config = dict(
    train_examples=44167,
    crop_scale_min=0.5,
    horizontal_flip=True,
    arch='swin',
    head_dim=32,
    fused_qkv=False,
    num_experts=8,
    shared_expert=False,
    depths=[3, 3, 3],
    widths=[96, 192, 384],
    optimizer='adamw',
    epochs=58.5,
)
Rows from block 4, named by matrix and row number. Rows with one number belong to one attention dimension. Each number is 128 + 32 x the weight over its row's rms, rounded and kept within 0 to 255. All counts start at 0. Numbers have three digits each.
# v: window attention value (model.blocks.4.attn.v.weight, 192x192), inputs 64-127
# proj: window attention output (model.blocks.4.attn.proj.weight, 192x192, transposed), outputs 64-127
v.57:170152096180181123094106169170123141106162175179185154155189141123136147133125118096096102137115156147152105099106071170120128144098121127176124177119080082126117139181123178190131171088115171
proj.57:091148118114113117092179086151153125164106130185121154104156124150089177139098166139090120087095124078124122180142164089142097180160159152141133176077119117118164109085123086125103121166116121
v.58:116127114111102184098156092131121138141130115136083125070101199068130143112133085132152151092122120107111116106129159110193131100136098104057149135134182162112157091100144100018097114183166086
proj.58:164102073117058090180145156073099166072163145087098178137092099117170106144122154120146132140148163160090132085103129162142129144100101107154153119134100135080127140176123123133117134063109103
v.59:087172134127039168111166119138134113134125105147087088072159155153183152128081127131130124116103124087147133121121140092160119140163143153102116106097145156114138113092103028129155108170134120
proj.59:137109164098158199180104127069116089156162115086096129160119092089182064139093159143156171189101128142126162131109123146125153126141140113164102068155137175093087150150134168143175138096117141
v.60:098183123141039194095163112146130115149134119139087118063180197136178169137073143117131142119100125085141127116141116118174134137152116140119124107111154154112120092105122052117152123136134112
proj.60:124101128090111171183123103080123128168102102095090128158120092099190071159072164175125169174128140141102180134125114131125155131125152136177108075131114158089112164148116164148163104086106111
v.61:141137112143154146104146161110114146062146179198157156113119188079127102116172075076122103113109168119115111091085153165150139141091152100117142255158123122118153078125150135080077165177133127
proj.61:119126059104048081102205132104121105115157165138123189101140092161104179128134153104144097102123153111098094136137159112176122199122122150143175179128111112117133124107142074166083118089120088
v.62:087143178131099163153149144054143103066134145117112152165104169104108101133145135064144138165099129100148125150138159173140170166161155072129110182199128176165086092114154130127073186138112129
proj.62:159128142100102174082111141113127095142154136101111057118152086190181156122153115125120108119167126151089121105167114112083162123086114189077163111139130136177118155097102124137101082068142099
v.63:120191080201120153116150144137121152082165102109105130091139202102130150134094178126099146110139105085157118138170133150156134133114083109155155154140142152087125103153128088103093174143116121
proj.63:102111118073056124155138164103137147131056142110094152157093119124151116140103165143109067103146146172121136119132153107162111142163194137166148149111113128134154186105117106163103079107122083
v.64:156130133147147074125118155124110139137131124100133201161128103144013186142079197103137156136064106155124128185146158118214145133119145046207148129124090129202110117124149066140106174121125139
proj.64:119123108119151139113146084164154130147115127124151087080166162092204096126118111140111129093161130087129114087117109117047091122132079185061111098091172104039142133136090166090210127124136120
v.65:166046130154184085116065198120141133118129151108147169189124111165088146129138106136102084117115172144118134116094118130155096128114139051130136097102096081145166151148115136180170108148126158
proj.65:077133150119135139113107110146139161168041095131145129128161183058120150151114124138119118142111102191130159190137167089116102125165186156171124149116128125166152125106143192083152109130129138
v.66:137105082145112216142113048134150128155109091125148058137150101107170081125146097161104148126111129093153132127146118093079123124106148170170113088113125128128140149153114124186173142100100127
proj.66:156161173108128157129097142144091147082178147140100128152108109150093209114176133112141110127169138166181148080101138151130127122163123154126128164146126135147145159133135151103034162103113133
v.67:128198164109200069107153167126105133112145151134139156105123116152060196129120165102152126137122124182160129109120139153163135132143097115096133173146129139122108130119124091090102175133141126
proj.67:129066079156105095140142153127172094172119151116156149127156156096165066139086128134100119121117122094082075174139095111152124150123113109129121099112126095114105138118114103181187086143129137
v.68:133069111134149173135114151111165113128104178111159113196123069204129124159103170145091098139089166125159133100158121177103096184126144135099147127131102097144142156139083141160127107118092135
proj.68:124114127150096136124068168143116144151130113076124121107148200053171148126105116105126102129156099188108109142136130120122145074123130134171125116153127146186120141130125187115137123095148140
v.69:171086124129176068096058169148085160106156116136133141126128124135080159099164055124121079093153139180084122153072147081157126076083109071134142110108095103141171120113144117158161106166175137
proj.69:096121115145139125143191060112171148155058104126137166131142123117106126154112172168125167153092134102169192147148136122137097191182151131143120138106148114093152135157121131117124147110074129
v.70:121173111109125173121142059142122127152130117139157066089159093099129129140108141127141158141122112155153126146155136121112139132114084186133103152134123149141095146136113079130117172088124120
proj.70:192121117171105090154124180117146101076215176100102141139124121180149167134145157133123121123166132060165101049133080155169144153157053114108106123129171122084095146148087082195074150109096130
v.71:081085135061103139106106114114164138154131155189099129162119158171183147131156061154140109118137173110127129066109091147124087135159153100098125105103154111078162137106128126148162025191134115
proj.71:084156156095150124151098176120132133136130125166146149164095179058123072158102108111117095184086116172129142197123148154136113107126217100195126168140101150187132118095149148157139109204128149
v.72:097099128055094170115101133121155138161149150184098135161119147163219139128149083143146122114131161100116120071104091143127083124145144109111120097102158118051161144109131121139147030171144117
proj.72:078149136088119093147126155120122136135120129174158181156082178080093071143110101116129093189096141183112124192121149154165110121132238097188136177134104142169134123084161144146144092205135131
v.73:146172115081151211119104072138139154154129111153135032164148077159150134124150101116132161127077121124165137114148144120052119121106143171193120122115121133117140153112133076191150110094107105
proj.73:169114149107080093141090195143108159096191158131147158173088158167156216151137138139161100162141182147119150079089113148160119165150128135113115135126099108135153150126158143129050127138109124
v.74:157115123136141084123096146120118142156126123100130205177128097152023184140069194109141156132058111151124123177149149116209135128119153044217143102114086128202114127132145059160122155115126139
proj.74:100139110109161141117138093165149147133117126137154077069159186082207090141124101134105113105169137104133134077110114122046078122135095189071117112097179107041155134135089178085208123141141114
v.75:122160142060118088113108085155077170121141078136089097101111119116070155123172086129157124097180088175101128173144177072133155064105094116132156106139120164122136099043177089102146105160182069
proj.75:157103087155133120193160105091169128099152154114133167136110073137144069146124173164115140141108183052167165081125084175124089190130094102077123103106132098044163149191089087152124184115048144
v.76:115173148106212093106109182114103135087178130139145125169121125134062171134131155092144114138111123171170136131124174140125154134144113085129129199167107145136103089106134120121110185166152119
proj.76:154070119163096075162129136108166107148107142113127159133127150104176121139116129139095132125115124063051073200150116114134113155086130154106124079115106121127124132095123129144156087133110132
v.77:121158096178178083137120107136124103110123106106159093128157148095050138131113156123129149154135116133180136173146123114165174152136095136186120170167104139170078145161133143171144195115114144
proj.77:194116191153171194123110134126139096090163121121066072126139097125161173125161149141119107126144120059149147099097152102077150150160072159077090117153164126113132147126103133107057159090119137
v.78:170104137185156031129151177123115134123119121124130223130113119129039154122124175107123130126109115095101130166130128099199137116132162067163140107108109106174131094116143115112130155127129151
proj.78:085124145100146181093153069159120132171061118144155088076160143080153114121103105125116134109139121169115141114084158112051107107144122176067133117106139101110132122145126162027171127130174153
v.79:117138131169107010119146150124144153107110098125115191071133217057106116115148082130109094127179131129110139154101125104155136124125153105119123137140150123110126109145138152106142155143132131
proj.79:114127167089214190123145101138116121157081110191136063181134038176076135084162117156119121136089117168178136164121148095122131127171156136145130139101109084151134159110137135130137109149147163
v.80:145110116098132171133110115144089125118120141106140086162114051160101124152147145130106087116153114168114134145174165128099139130087101175082171126160091135149146132072145126131116104108136094
proj.80:162082062181089122172117125112132155127157130056116165099127129110170119125108168149134135127145152108125142083131090154139129137113082106129138088134133117097139158213103128134117177050082133
v.81:174056113170174147132094194121131116110121171097168136191129079168131117138122141127079069128112165148111131122113125157121105149094133130091150127126082079158158160152099161172131119108114154
proj.81:102108113157101128110111109138117155177080094082125139105158169085131179123111143139142138124137102188116136153139146095146137107153152141183134126135135132170129137136133176097125128079136132
v.82:108198139108086126129164077139104130147140077148091123058131185064153128097134112119178186119151086108119118140115131084138166088152120138159103128129173176106101103114166111080120150133155113
proj.82:147150129100148111128174110114128113081157154182131126138097074198094095132152124124126142117119157065133127105124124150121119170103113116076133142114123124078133107117135061146116130172118110
v.83:137136123162118146130152121124125107154140110135129144083145174069194111075112109125166178123115132084113111110068107102133138104155145130160081131104163128143118136169120140113128155116137161
proj.83:106191154086143109080169095141109135109105121196127112125117120186058169129158112115144161111120107118115123153137163107129136146126150147121135184119127151129116067070171102105105095175159095
v.84:104089145128082075125111203105125129089149140146090202171097190139137129122139126121126080118136141104082125126104137142166120129153173061101151136129136126103152090095150146101118080198148124
proj.84:087141135111162127117161071123130135180051080148143103116114120092117063113106103122129150144063125147091121207141164126097119111081201140137134106119090129139141111108148168090211118165146124
v.85:127177139094108113125132093156065144105147078140096085061121150072127121107185071113151124101206084158086125160117170070109164062103086167102133142149138173115135097063177128084121127138179085
proj.85:157116087156129106166181086088143126098142141132121171137106037195101107133136181162136167134102173045150156095129099162146120195118102099085133110110122107063138131178119064151101168105060128
v.86:113176151100126111103150194117120119124153144159113188150105149148115173137152148114131104129123132124130123098126128138190109141156126116072144176146133140097131109098142083071071134150137104
proj.86:095116063146142107132178120121146094184122127153165162118137134112136042130074125113112124132089114144072063203153099162131109124095136120142144119120118083115112137123150141156198099143148137
v.87:150106117179133133134144177120154116147133124120129180110136178086207111099099126132125145132122138087097116111084096130138118119137156129134103114100156103125130152188107173124123134105128161
proj.87:076162150078146132066152091143103144144074110185137102132127125155056170113151091114144128114116105185116125171123186087137138125141191143165145185128127137166122102064170144100122084166183105
v.88:113115112168114185152166132096189088160103174114156153163144124149175106148071202137114156163060158078174129090155083197120109203166169147139109139128141111134102161190084147144105147090067165
proj.88:123155159103119136079070181166084122135154124131120078112136190107145159104136072082134093108168086198083077149122153102124159052108133142157132139153128158197099113073149164110144086143210117
v.89:148171145193174069148147217126106114069134123064150159101111134109067129127098218121123115144145098159170129150132153135168162130155109124124138164142145131126100118140096147099098202117134148
proj.89:143076083155095140101164074131151096150074132077128120081163102097120112094118116112107113087158121119086082163139150087125131140098105138087134097136137120117100146118108110074156152090151121
v.90:114142168133123063125148227121110115096142151117103200117097165125098175131103177106137094130151123151114118129104138160194136137172116092084153167143143129119120115105123133072084116165160134
proj.90:107111074141134108108164092122152112178084102118152125094143130102136037115085122125116130122089111111079101188150132108118130129073157101135133105118127124101107109119126117134218121140140116
v.91:107134138104129120134121134124154143106107150122129115172112085187074138187133163134089090146129125157154149134197143170123113172115122128097166132154102129106128117101125121138115111132096107
proj.91:153073117158113153164066177125133112144155139064131128136138140073199090121100120132112080146137138156132115108112095140127131089123109118133119077139118107148128187167089158153156145091121164
v.92:170067122145153083122089154116132140168116135102136213189126096154047179137077172135127143127070134142112132163136130111204118122115156036201149082097085102198127149138135083178141126130126151
proj.92:075150134101167157104118090175149171148086113151155074077169200047182112151122091132100105114147126154143159113105143109050070108148129188110116134105162112076174127132103193062187121148143122
v.93:138087126109155130124086145128120138098117155115148098186116064194077135163149131130088066122135145174138143130158150149108114151094113127083171130146080113137157131094122132157135100136119107
proj.93:136079098177101133168091147120144140154126123052126155117144157070182122130096153144123118144138126145134137124137100138134124115136111123153124084139130117138135164179105163131137160061091150
v.94:135109079135119226145109050129145133147118098120146042156147095120177075128164099156112148129097133099164133120150122097079122127100141164176112097118125129117142147154126124189161143106099125
proj.94:159150177111112148134093151144091149080171148129105136158109113141103214119168130115140107140163135154160140088106140154130123118153125158119125164152114133159153157124147156096035152102111131
v.95:180085132172163044124099175128115142119124110098128207150117125112029154121131128123116115120121127144095136173107145085197131100101141057174143105116086104193145123132149120152146158132136152
proj.95:104134148109165175103141058160126171161049099151139096114167119108139141134136124167120139111120134148145179125104145091070091131149123191092124125092127092087171124153126164053156117109124144
v.96:097140136053126093165122126127137153121136061110064111115062141110087128137200120151129118118220087145140140156168170090158128097122099124102169080146138154039133110066162146083178094152150065
proj.96:084114110163148162130136093113137178146080113108142102134154133112146086109089106122106119146060128189168169126113151130098101084149183102211114130121174131157148149144072161114124153098138154
v.97:105128099107163135180127150099135144103107152129163134183119073134127057148118164127094084143113151144138135145163136154083128177087201157170147159166092127136128179112121136173107146111087116
proj.97:116185104130167088092193074165134114169096116175156138109152132177057181091141120118137150107117110101115076172160149101149147140113147184147147187132135158146109105093163130144097120131118087
v.98:156133092085165130109073169175100169151149098102125106126118098121122143098100144174130085069150122205142106121118153058167133051114086143114181077101122113088168174099115104130183098158182084
proj.98:095099099152097085162208105076175129093128139123133152092106152097071109149149164111126139129117159086158154115134152125197075183175125080126142148137171110068151124145120085092112176143096101
v.99:173117152131180073149133106111094101130140128121155131181112065113035115118145158100154158134104118120112114195118154105123138128142155080220132137134122117147130098092162174155104166098159126
proj.99:161134114093086192066098123144130105139146120121154138111157143130162164132151065099150099080132118142110180067127094114048097094129148153080168105100125061162152117118147112086146114106178116
v.100:123084141149081058096117155107151161138107151160118211129111140181149158140087107132118122146071164105083134120100123185170088155143121077124121115099121114136149129168110057101092100143095153
proj.100:132122189118139154115099201120152119123114147192151122147109152172131118135156086155099080127106121150129142112143128163132112138117190147114140163137077087201154095087117166133121095178114148
v.101:069041094118069148167101143135151123136114142063141164177126126082134138127087140153153101130155133193141125114113108125135132121174129148120146113143174122142123210134101182160142113126171131
proj.101:193127089168194124136170116115120103061173085103090117002133081117136138082118165147117165107139128064125138106133158127132131095074089126058120128140135165115119132177099104067101160118108117
v.102:088079113105056217190085141140129108118138144082126121226144109076120136122114169147161107113149126185161123136132110109132129120168147140118152142135136129178127179097120190180117099138172139
proj.102:193124123137205141110160090124088124077153072093073113027120077117152122096099143126112179128151149094132120117128146109091143110069124152068080093128123173097135122175122151043131173128082126
v.103:104119121137058123143152139095143147095134116167101131122106119189151125144132146120078108122073139070122142187121164125148085174125196055206130138111119131103164096080112011142105115186089133
proj.103:091179160085156171112103156167119114150111141150128150189127158123139103052113080114144093122106094167137061146113114155090111105154235165176083170129129152160150153068135181145162114156123157
v.104:076070125083046154160082145144147102164118151105124141179145128103192147127091137157155088128160148190137126123112098116149119121194121181078138110131153121153137221119096184137139057148163136
proj.104:205137097167213114150165106132126098073171104113109157047133098109138127116098168141102176156148136069148147117136151137142153122079091127073091116149104188094120120176097124084095216139056143
v.105:173219129140132186134163104120103127142138100171132064136128097126113129130167160097094156114079099074134129180161168094097144121099185097210133136121096136122135056071154058167128163122111111
proj.105:078134140081107114136097128143123154182113097099136162173126173079131156125114102133167117124152123201126097171100135094107117142166173161175117121103147117127118180079160157117202100142128133
v.106:102140145128067114125112155105151133059141137094090167162114160189116171170135147110089093159128118116175147130170132197140106190158127064145128127155106161085116096108116076139112158138064126
proj.106:112190192113140172097122133176120116151088107174095077155161117184177151120101100129072104139103079154130126178143138126073141076135196171143093121103108171167127123073101144146144092144136161
v.107:181111123193132173063111129165110117162134153134158135107190131125177170095052119127150153107059149136106104092079091129136132093148094131121098138080137093195138146202096107139103134108161178
proj.107:167084135117078098163123171088134105081186145115100158112072126099122127177167171143143136121188160060110136095126115130183116189127060083039146103134098083078136119155157076111136139159106120
v.108:078134134069111089182131151091150147071129109114095134162072129156083099165193141126095085150184113127168157159174164146130111174122153100141160121172110156053127106058143118128150133151083086
proj.108:088190147132171162090140095170127133165071113154145093150188132168139137085092086110100110137072087179151115171133141123073134069143208172201100155114151175179124132077094169145122110114141144
v.109:098029129129099091155133117095147109159142126119092129149111136163131142129110136124127134134161131106026124211133126100122110146145137119155128080114137110165128131132148184119125038133157154
proj.109:172186115127153133100129145146120077102172158115113122112115115146169122009134104124130089061125107140154166079116121143117116092120094159108121158148140141114139144109115127078084140121136130
v.110:129163115137172063093123122126134170143119134163161129026121181112127123139185071129124118145162138121113127100096121143167125124083121127117129124124138120079138116164146099112164155134123113
proj.110:102080125149058139175097129145148168120091178165200149193140164102072114177144132144139098138109152111143088133098107132189129134175123096200178187135128108100127134119148101173132103133157127
v.111:098143127066000118128126149133137084163130158186123165194143118121204154128119124123132054115134139191170129115107112130140114130181114171086125147132128116123146212098130110103078086134154133
proj.111:115134144181150148140191135100141113127142097104127119039149115111134100204085155148115174179142156099110161121151116141129152163065129128091083076133126161163108103151068150101127170126081143
v.112:117148153093116074126154076139129129164130082151091114061101159108094145114202101140155175105185093100105133142138145077140137081132109126099130093115152142089126059090169160057174090150171110
proj.112:105097111140121170153065137105113175130108123070142113140141136083184052126097105140135115150103147200165189089103114144088121082134126096184116093135157116135134163165091156108161133092160149
v.113:094157112108042206147129174154119135112126108112124151200157098093203129128097156144123085105118109173195132069117092141098150130172124192068135153151139146133121196112105084160124129128122127
proj.113:120116124167194087130167133088125139134120075124068115026140108105134137137081176137107200149139159115129126160147157116136145136079110122094068088124127191134122113185100123080142167137057147
v.114:072094115071077141146099150149153120148134140123133137164139121109202152127108118171146072125177149215132130093083101127144113116176119207062134131134149116119153240126094179135134076159159134
proj.114:171123079200215080154187129126142110065139120107100187040136111093096118130097180129123165164120149060149117102131145150182137132087107107096095132135132189097110109191103112128105231131053142
v.115:139120149123051088100120145120146144155100149176108207146130133185179172140078135131114124138049156093082127128116116179142102146142138097136112104104119115143151117124115034096091090138101143
proj.115:111137178119154145120092191115144117137120120183142123139097151161138124140147095169096099144119112152128169124155129147138124147109202157120137135137068109188140102088110165132151100175088145
v.116:101097108087196092193125143107133157103114125128154106159091077104076053138195098153112076144191144164131143142144142120116131147081140159108148149165113114096138171119146173147142132138112099
proj.116:133163096161176099103187072159151134130122154152183135139164115162045161092156112099137126111098128126152072145140134124146128126139124146172147191132160121133124116118136139150083156116122116
v.117:089139142060107083173128137108142141098139079114065126135062141136074116151207132136111101131210098132165146160165172110156120137128123096125163098157128159039132093052160126095167111162120075
proj.117:080158135140153175106128101147127152158073111127144090143180137140159103090080087110098108148063101201166143149117142131067118066153206139218098132120167167168135147107077165125133130104147155
v.118:112125092090190099201131138105130162110117129131156111174091060107094045136168138151105093135159133141129140156157146125095131154075175167145151154169103128108145176099144150153129141132102101
proj.118:112164093142186095109196074157152133152103137152181142130147125149046155086154117100146134105103123132147078155139149113139124131129146169169151200137153138136122124107152146146091145117120099
v.119:154133114128107141091060201153106155070162130077110158151137131165119170135087147138114077118121135171183121091122129147193116126143062082119146107115116135088147147138091049137146162152114113
proj.119:101135175136076097126202127113152109090117133178086120118106129157097164164155163104076105140127114080136134158150166127190091157181163080100129133098114120085143101100119072107110128183111132
v.120:153154115173223117149187089101123148118156099151154102124096111093048082132170113112111149137105119108115121200119173105127133126078188061217124158131114133099134078115164122159118176132132115
proj.120:102133112097082156100100109147111176139109138117152129179131162084088145080150079089168101073128122134133061125092102130089099119173173141161152152116160087140164149098146146129159118123174113
v.121:107132126073124101162126151131120125103156085125098103129078127123069099133215123136124084116214100154165136148150170073174133116121116125103171111153127140044140114046157140099185117159151071
proj.121:084157095156133137115172056141128143134098123103143108131181126132120101087102118084121127142096121154171135126116129134092117088163152110207106119122200164120132145131094139112126159092143131
v.122:108129138075164070154143093129129134141128082149111092081087134098072096121227076142142138121226105131112136145146149074132146089102104160081151103142142131069124097088174201078184089143165092
proj.122:109105083165141142127108090123129180139115136087167113141172122113125099109117106125139128136088151184173156090108114139109124089145101091204134128130187116135130146170097152126122155076156138
v.123:112117126077184144179155112138136108200114150158169091140123092050153079123142111155138105127165127157094124143129113083108144099127154216085145126137136109141123194084139221147162065127171106
proj.123:145140059157212095166177056127135143118165130097147153089145112086081132099122150118164192120137162071149127141115129140116134157096062151146118144158179156071113130166126136132101202105063108
v.124:172138108112151132092085147189095153162149098114120106095140120107131165086105123159149119066144117185125102109098136051172136035124065148096158087082141112106155154127118116110175096150204106
proj.124:111074100146086092170166124066159136085150142100127157098095149073097102164151169119137139131134170089155164092119139128197081179169098061108142123135157092066149129162121082088121172138107112
v.125:071070100091104177165108118140146118142143139132118116159137138055174124130138093157134080121180134208124125143094123089154111106167160158094137135125163113114142197100122211137145069166175128
proj.125:194150061169201099146177099139101124062153132092128163055147113073112102076093158093129169135141134048147086110113109148115142117112107118118089133139152171068125148182103135105112212123098146
v.126:117094159161137137070131095142134095144129126120118107064166195117138169117135077117164145126163136151116125091095102124141142103166062126067104120116172113151091098196124191117128097100178153
proj.126:180082141153058150125063164103108129104164150095102118120145115134183128180115148156122134131143146104106157091113090132138150121124049075094125053118104089130133115179102096127128117113163146
v.127:118139143165053137069112153126125112071153107096085143089147201192106182135128137098131126111129133120176130099127136140186119138158088044121126119120145145092123063151118067100135149142121133
proj.127:113112172121028183103084165136104099134100123135086099149134135148214101168087129131085090148118103148087136127127115123122126096157167094127111081098092123157138130124121111114147069139191160
v.128:105153125117087091105151163096128136109164164127124195145111156176108154127073162100148136118085155135136126084103136182140124159154157076145138168148133146117133109137114091152094129173117120
proj.128:140145125149204107099108123154158095147172131125157079099149158113107108112114110078128137176084062124105078186187131156108129105091124098175106120135129166131091100111104175184198137138137146
v.129:090157128097089157179143127114134108159097095082095108109101125131187088127080233142159188132142103080111136138163126102089137135159145176152123104128183164101093156111121129077122098104128092
proj.129:124191148110109062068144175141108094099131133165173134107137151189094181107152082063192118125118119186126084114125158131162159125137140125157125182141130174196070065113155096168129112128180107
v.130:150047118128128142135120083118122106177063105111153130143127089093133072132105125125151144123107147145058145183129157072095126125086192135159119130113108126205142157104158152131138120093132114
proj.130:109157128115072143131108113137104171117169119139119088108132137157144223133158133131152152120167133134150141057105120106109122115155065175139134143108142131120123122175130116092092127079154132
v.131:087182114150124125107173131144152119170127153135133132105169176152181176129065172118136163152110113112151107095135065169132134146177132164135103145120164126098066167179111144142113126079134148
proj.131:138120101085104101142092215115106088099160151108146141138100121132126068133116109112131027104142143160090108158116165117156143135087133109125169117155106143177114143095122107172150108166163098
v.132:142129132118137169148036205112109171069166127092118146233109102124083145153169159120090090127123101191155130146155161158134129125103135045218157113164079148131150122127150114183088139118102124
proj.132:127119142142167139123175057126149100141131108173113112094128126099146096125149132146101179128135111055123130165154124114108128149115123158046112120125133119055136092094136137095166127172103129
v.133:152089139144167163109085158126112136098128136129155139181134127105081136143191043110093064132124144207141138147118153138157124122093142086131138150138066100179164127132154142176111164110123148
proj.133:132076123146121198171135070112124168138141114115077117124113111073181094143124179180083162113159149048117160128113109101070119135110118151063139091123120089048184147126125147044108139143093141
v.134:130146137107089072154156100139132148108157107150089109085114105131143126116124140164123136115169116033118133126136124105117124116133071162050141082105150150062146088087106085066167093203126111
proj.134:122171169119190091088137163137155109139074149141169167164151130174045172118129106119149134154080104194188128119142121159189114132181166082189101160124148133161111124140132122190136139120102138
v.135:170090135141147093097122113128109145092148135171137136118119119111065133109194011127114075102142154148131131127082155115164123107088091094071141144133096100145174088114132112126144142190137141
proj.135:123082119173157181162136054130155184174085116084083130155138110084142116145099170181081175152101125085153182126131090137104100120151140123148101098099137085076177181171107167090118151094057165
v.136:119162126120140178154050190127118154108166131093122117197132123133133147147140198125105119144127081157176117128161124155125141122133123092223145105149117147109093153149136126172102141087116134
proj.136:144125121131144108115179099122133082119132108176120146104117116113164069122144106140103126105146128089104113166143139122141148155101132139039141130143107132084120090088143116133149127182126103
v.137:122168143153100076088192169127135119080143147171105166110119187171133190111125095113123116111102141092125124114100135150194121138160110124032129182131142120099156082120118079094088128183139135
proj.137:125082134129175110143107137125138132151089160078166147136139142105061056133092128111156128176075137147105116168138109150113116122095188065200086091125128115153144149118121194151202116136087145
v.138:128085107134098123122101121095127123177102142096149197161125136140099118137047178101159167123055144153081135160123157134126126148116209062236130147124117146195124138139144117165104127117124119
proj.138:118165133129141101118091108154135124119213113158150033085140160122143166121176091092132138152158092125132080109149138113089125101127067175139115145123137155110092094141107161161168124116172153
v.139:123204148138110121113119196132129144092183155133092159139125178169129203130113160112113133128105102118168116089125112189178127126178093088134133135137152142070120101147107097131102135158128141
proj.139:135088124134191102133144140116156075136098138120167138140128124084101010128122100111122092157102128135103122196151136129133130142084182097118110118144117116141129132087124166180203128171107130
v.140:112132126090092133191126106109120129151113090087097105112091091115158071121089218158157180116155107077108137142152146091069136126131129157154135084128165175096115140095122118074145094143125090
proj.140:119194150131136069068155134151136104122120121176159128112155148195091219109157086087178151134105098175164097110139144136168143119170128129165114189121148170166065075136143105172126130107159122
v.141:133124115145160185112077178113116132123126154104162152203143137133088139147127137086120113143087135223150125132134140170126136147115183066241133164158084125184114155164149158216078168067116143
proj.141:139100098137120159149140088130118131121192100143084086091110126081204085129142142143085136103175118051076109155139131106082147129078085168040149091141106125056137110104131139079147123152146122
v.142:126096117122068126110103168105125122154095154124120222166109165121168125141069140116145123115097151147053131131111139156130114147122195102157133173125131145190147164129136100134058092140132116
proj.142:116129128133129079145101098116153116145230140126167072103133140141112159143118150084160164182099097098120100121163151126094096148130097141156117129097134170118086094149080154182194129118139159
v.143:109117126077107155200099113123130144157114079079094097152098084102165077137115203172128147127179098106118140148168142097075131117123116161157146059122145167086109162100131130102147084116120090
proj.143:121197158121130082085171127138127098112118123200151146107138133199099197108153102109163155111123117147171109105132151122163135143177127144120116191113148156147087069122141075147112133143144117
v.144:125182153145075126107139215125115131053162150145095168145106182160146182115141125106110094112100127108142124101106147163187123133168113110063145169146142141096163088117113074093066125193128130
proj.144:134084126139200113126138105131136122158089139103166145124146139091092039124098126105153164173069127135097108177154114152121125123080194073174084098124113124121134120112135192152217123140086147
v.145:086155120092107176176102157118149130152109105065098123172110126128177111165085246139119150150135094133132135151188133139096129144142155146192140102140143167105090173127133139139106103075109094
proj.145:125182160104114080084153153126108066086164134200159122086124147177100152108166093081161121109146121123116082135132161116146153147123126138091131168145129167151079049075152076141140113184175109
v.146:125182145138097074117186109136130099141134127152109128039125168152166148090083155127167183114122117041116119099101114115148135116177092171068109143110196145082117089117105101050141116175156123
proj.146:117123105126134079114116176126136120135078144093179154158143139140077108132115083092177092163098143222128120128126131151163126119127177080220113142132129128209104149147132163202156121084136130
v.147:107178128154113109093204106159158097174107146164131121054165188148201167115074120122146159146118130080125111095114072139146127135175108201060095151099189112106085143150108137086129116117150145
proj.147:133103100095100109146074221110098125103124164076160162171110120133103078140097115107149038125123162197106129134096147131150136132098158086185157117148107126202126169129123120176131116129144116
v.148:111097111132178168110138108134153114188091137125162117151152125122120128149140088116126114155127148214150123121136102141129128140121158133171112137133108089165094185172151174193137147038126147
proj.148:131110109114050177172100138111088146095174121115080107101089124102199109136117166151089090075181161075096155122094144091098138131104084180062172113143124126122162145111107087051069122160157106
v.149:164095137131157122117081152116101157069160132137135144165109109111056131130197054118096060110133143177142132138111173138152123118078117068119153141149067113153181094116144111156123156167116134
proj.149:128088128175165177148161037125159159166111108124083124124136118085151114135116166178079201148120118050138158142149093130091109132129125131098106096106137091047163140146119161074131147120073154
v.150:084148112129125143125184100147164093194093132126142102093169150137206124132063166136144166158134125098117118112142067125099131148163145208117094127105169118119071180157113165120135109058136132
proj.150:134153115074065104128080227115083108088171156117146140138098123171124140127125117098155044090150148172109110111098163117155144132118111117137181138149112154191109135114132078155106116149182094
v.151:166084138154149127133132100151137123170067084124124131125128103064138099126137115155106124126139108102079135186145131068135127100101134152100117096094121112169135146111149125093150120097134122
proj.151:092094156096050135175116128090112141116116139120130128146121121124115159163152139149148117119177178146171186079088131075133106152183107153112131133110144093147155159158134098097093114116120138
v.152:140164131169138082067184132121115102098128160169143160077138180166102171108122069078140133127086155123116120119090136147166128146135144117080117212143130109149151081140121120109097159154138142
proj.152:128067105135133143155092133132134157150137141056126115147132136092126089144104144122127115161112133130091128149138101141101130105086140096177124074134116114135147162134121197130158106092119139
v.153:140070126136162121096128113137137142116124138164156132150146114111078138147187008130090054134145164186140136134112130135151107128088126100089133130121065086167162125134145142178147141127125155
proj.153:133101143134120212177104104114125170133140131110069123134111117081173122147107190182063146107148147060140176125112105112084096131131109153082138093121130090076198169131104125044090142145088143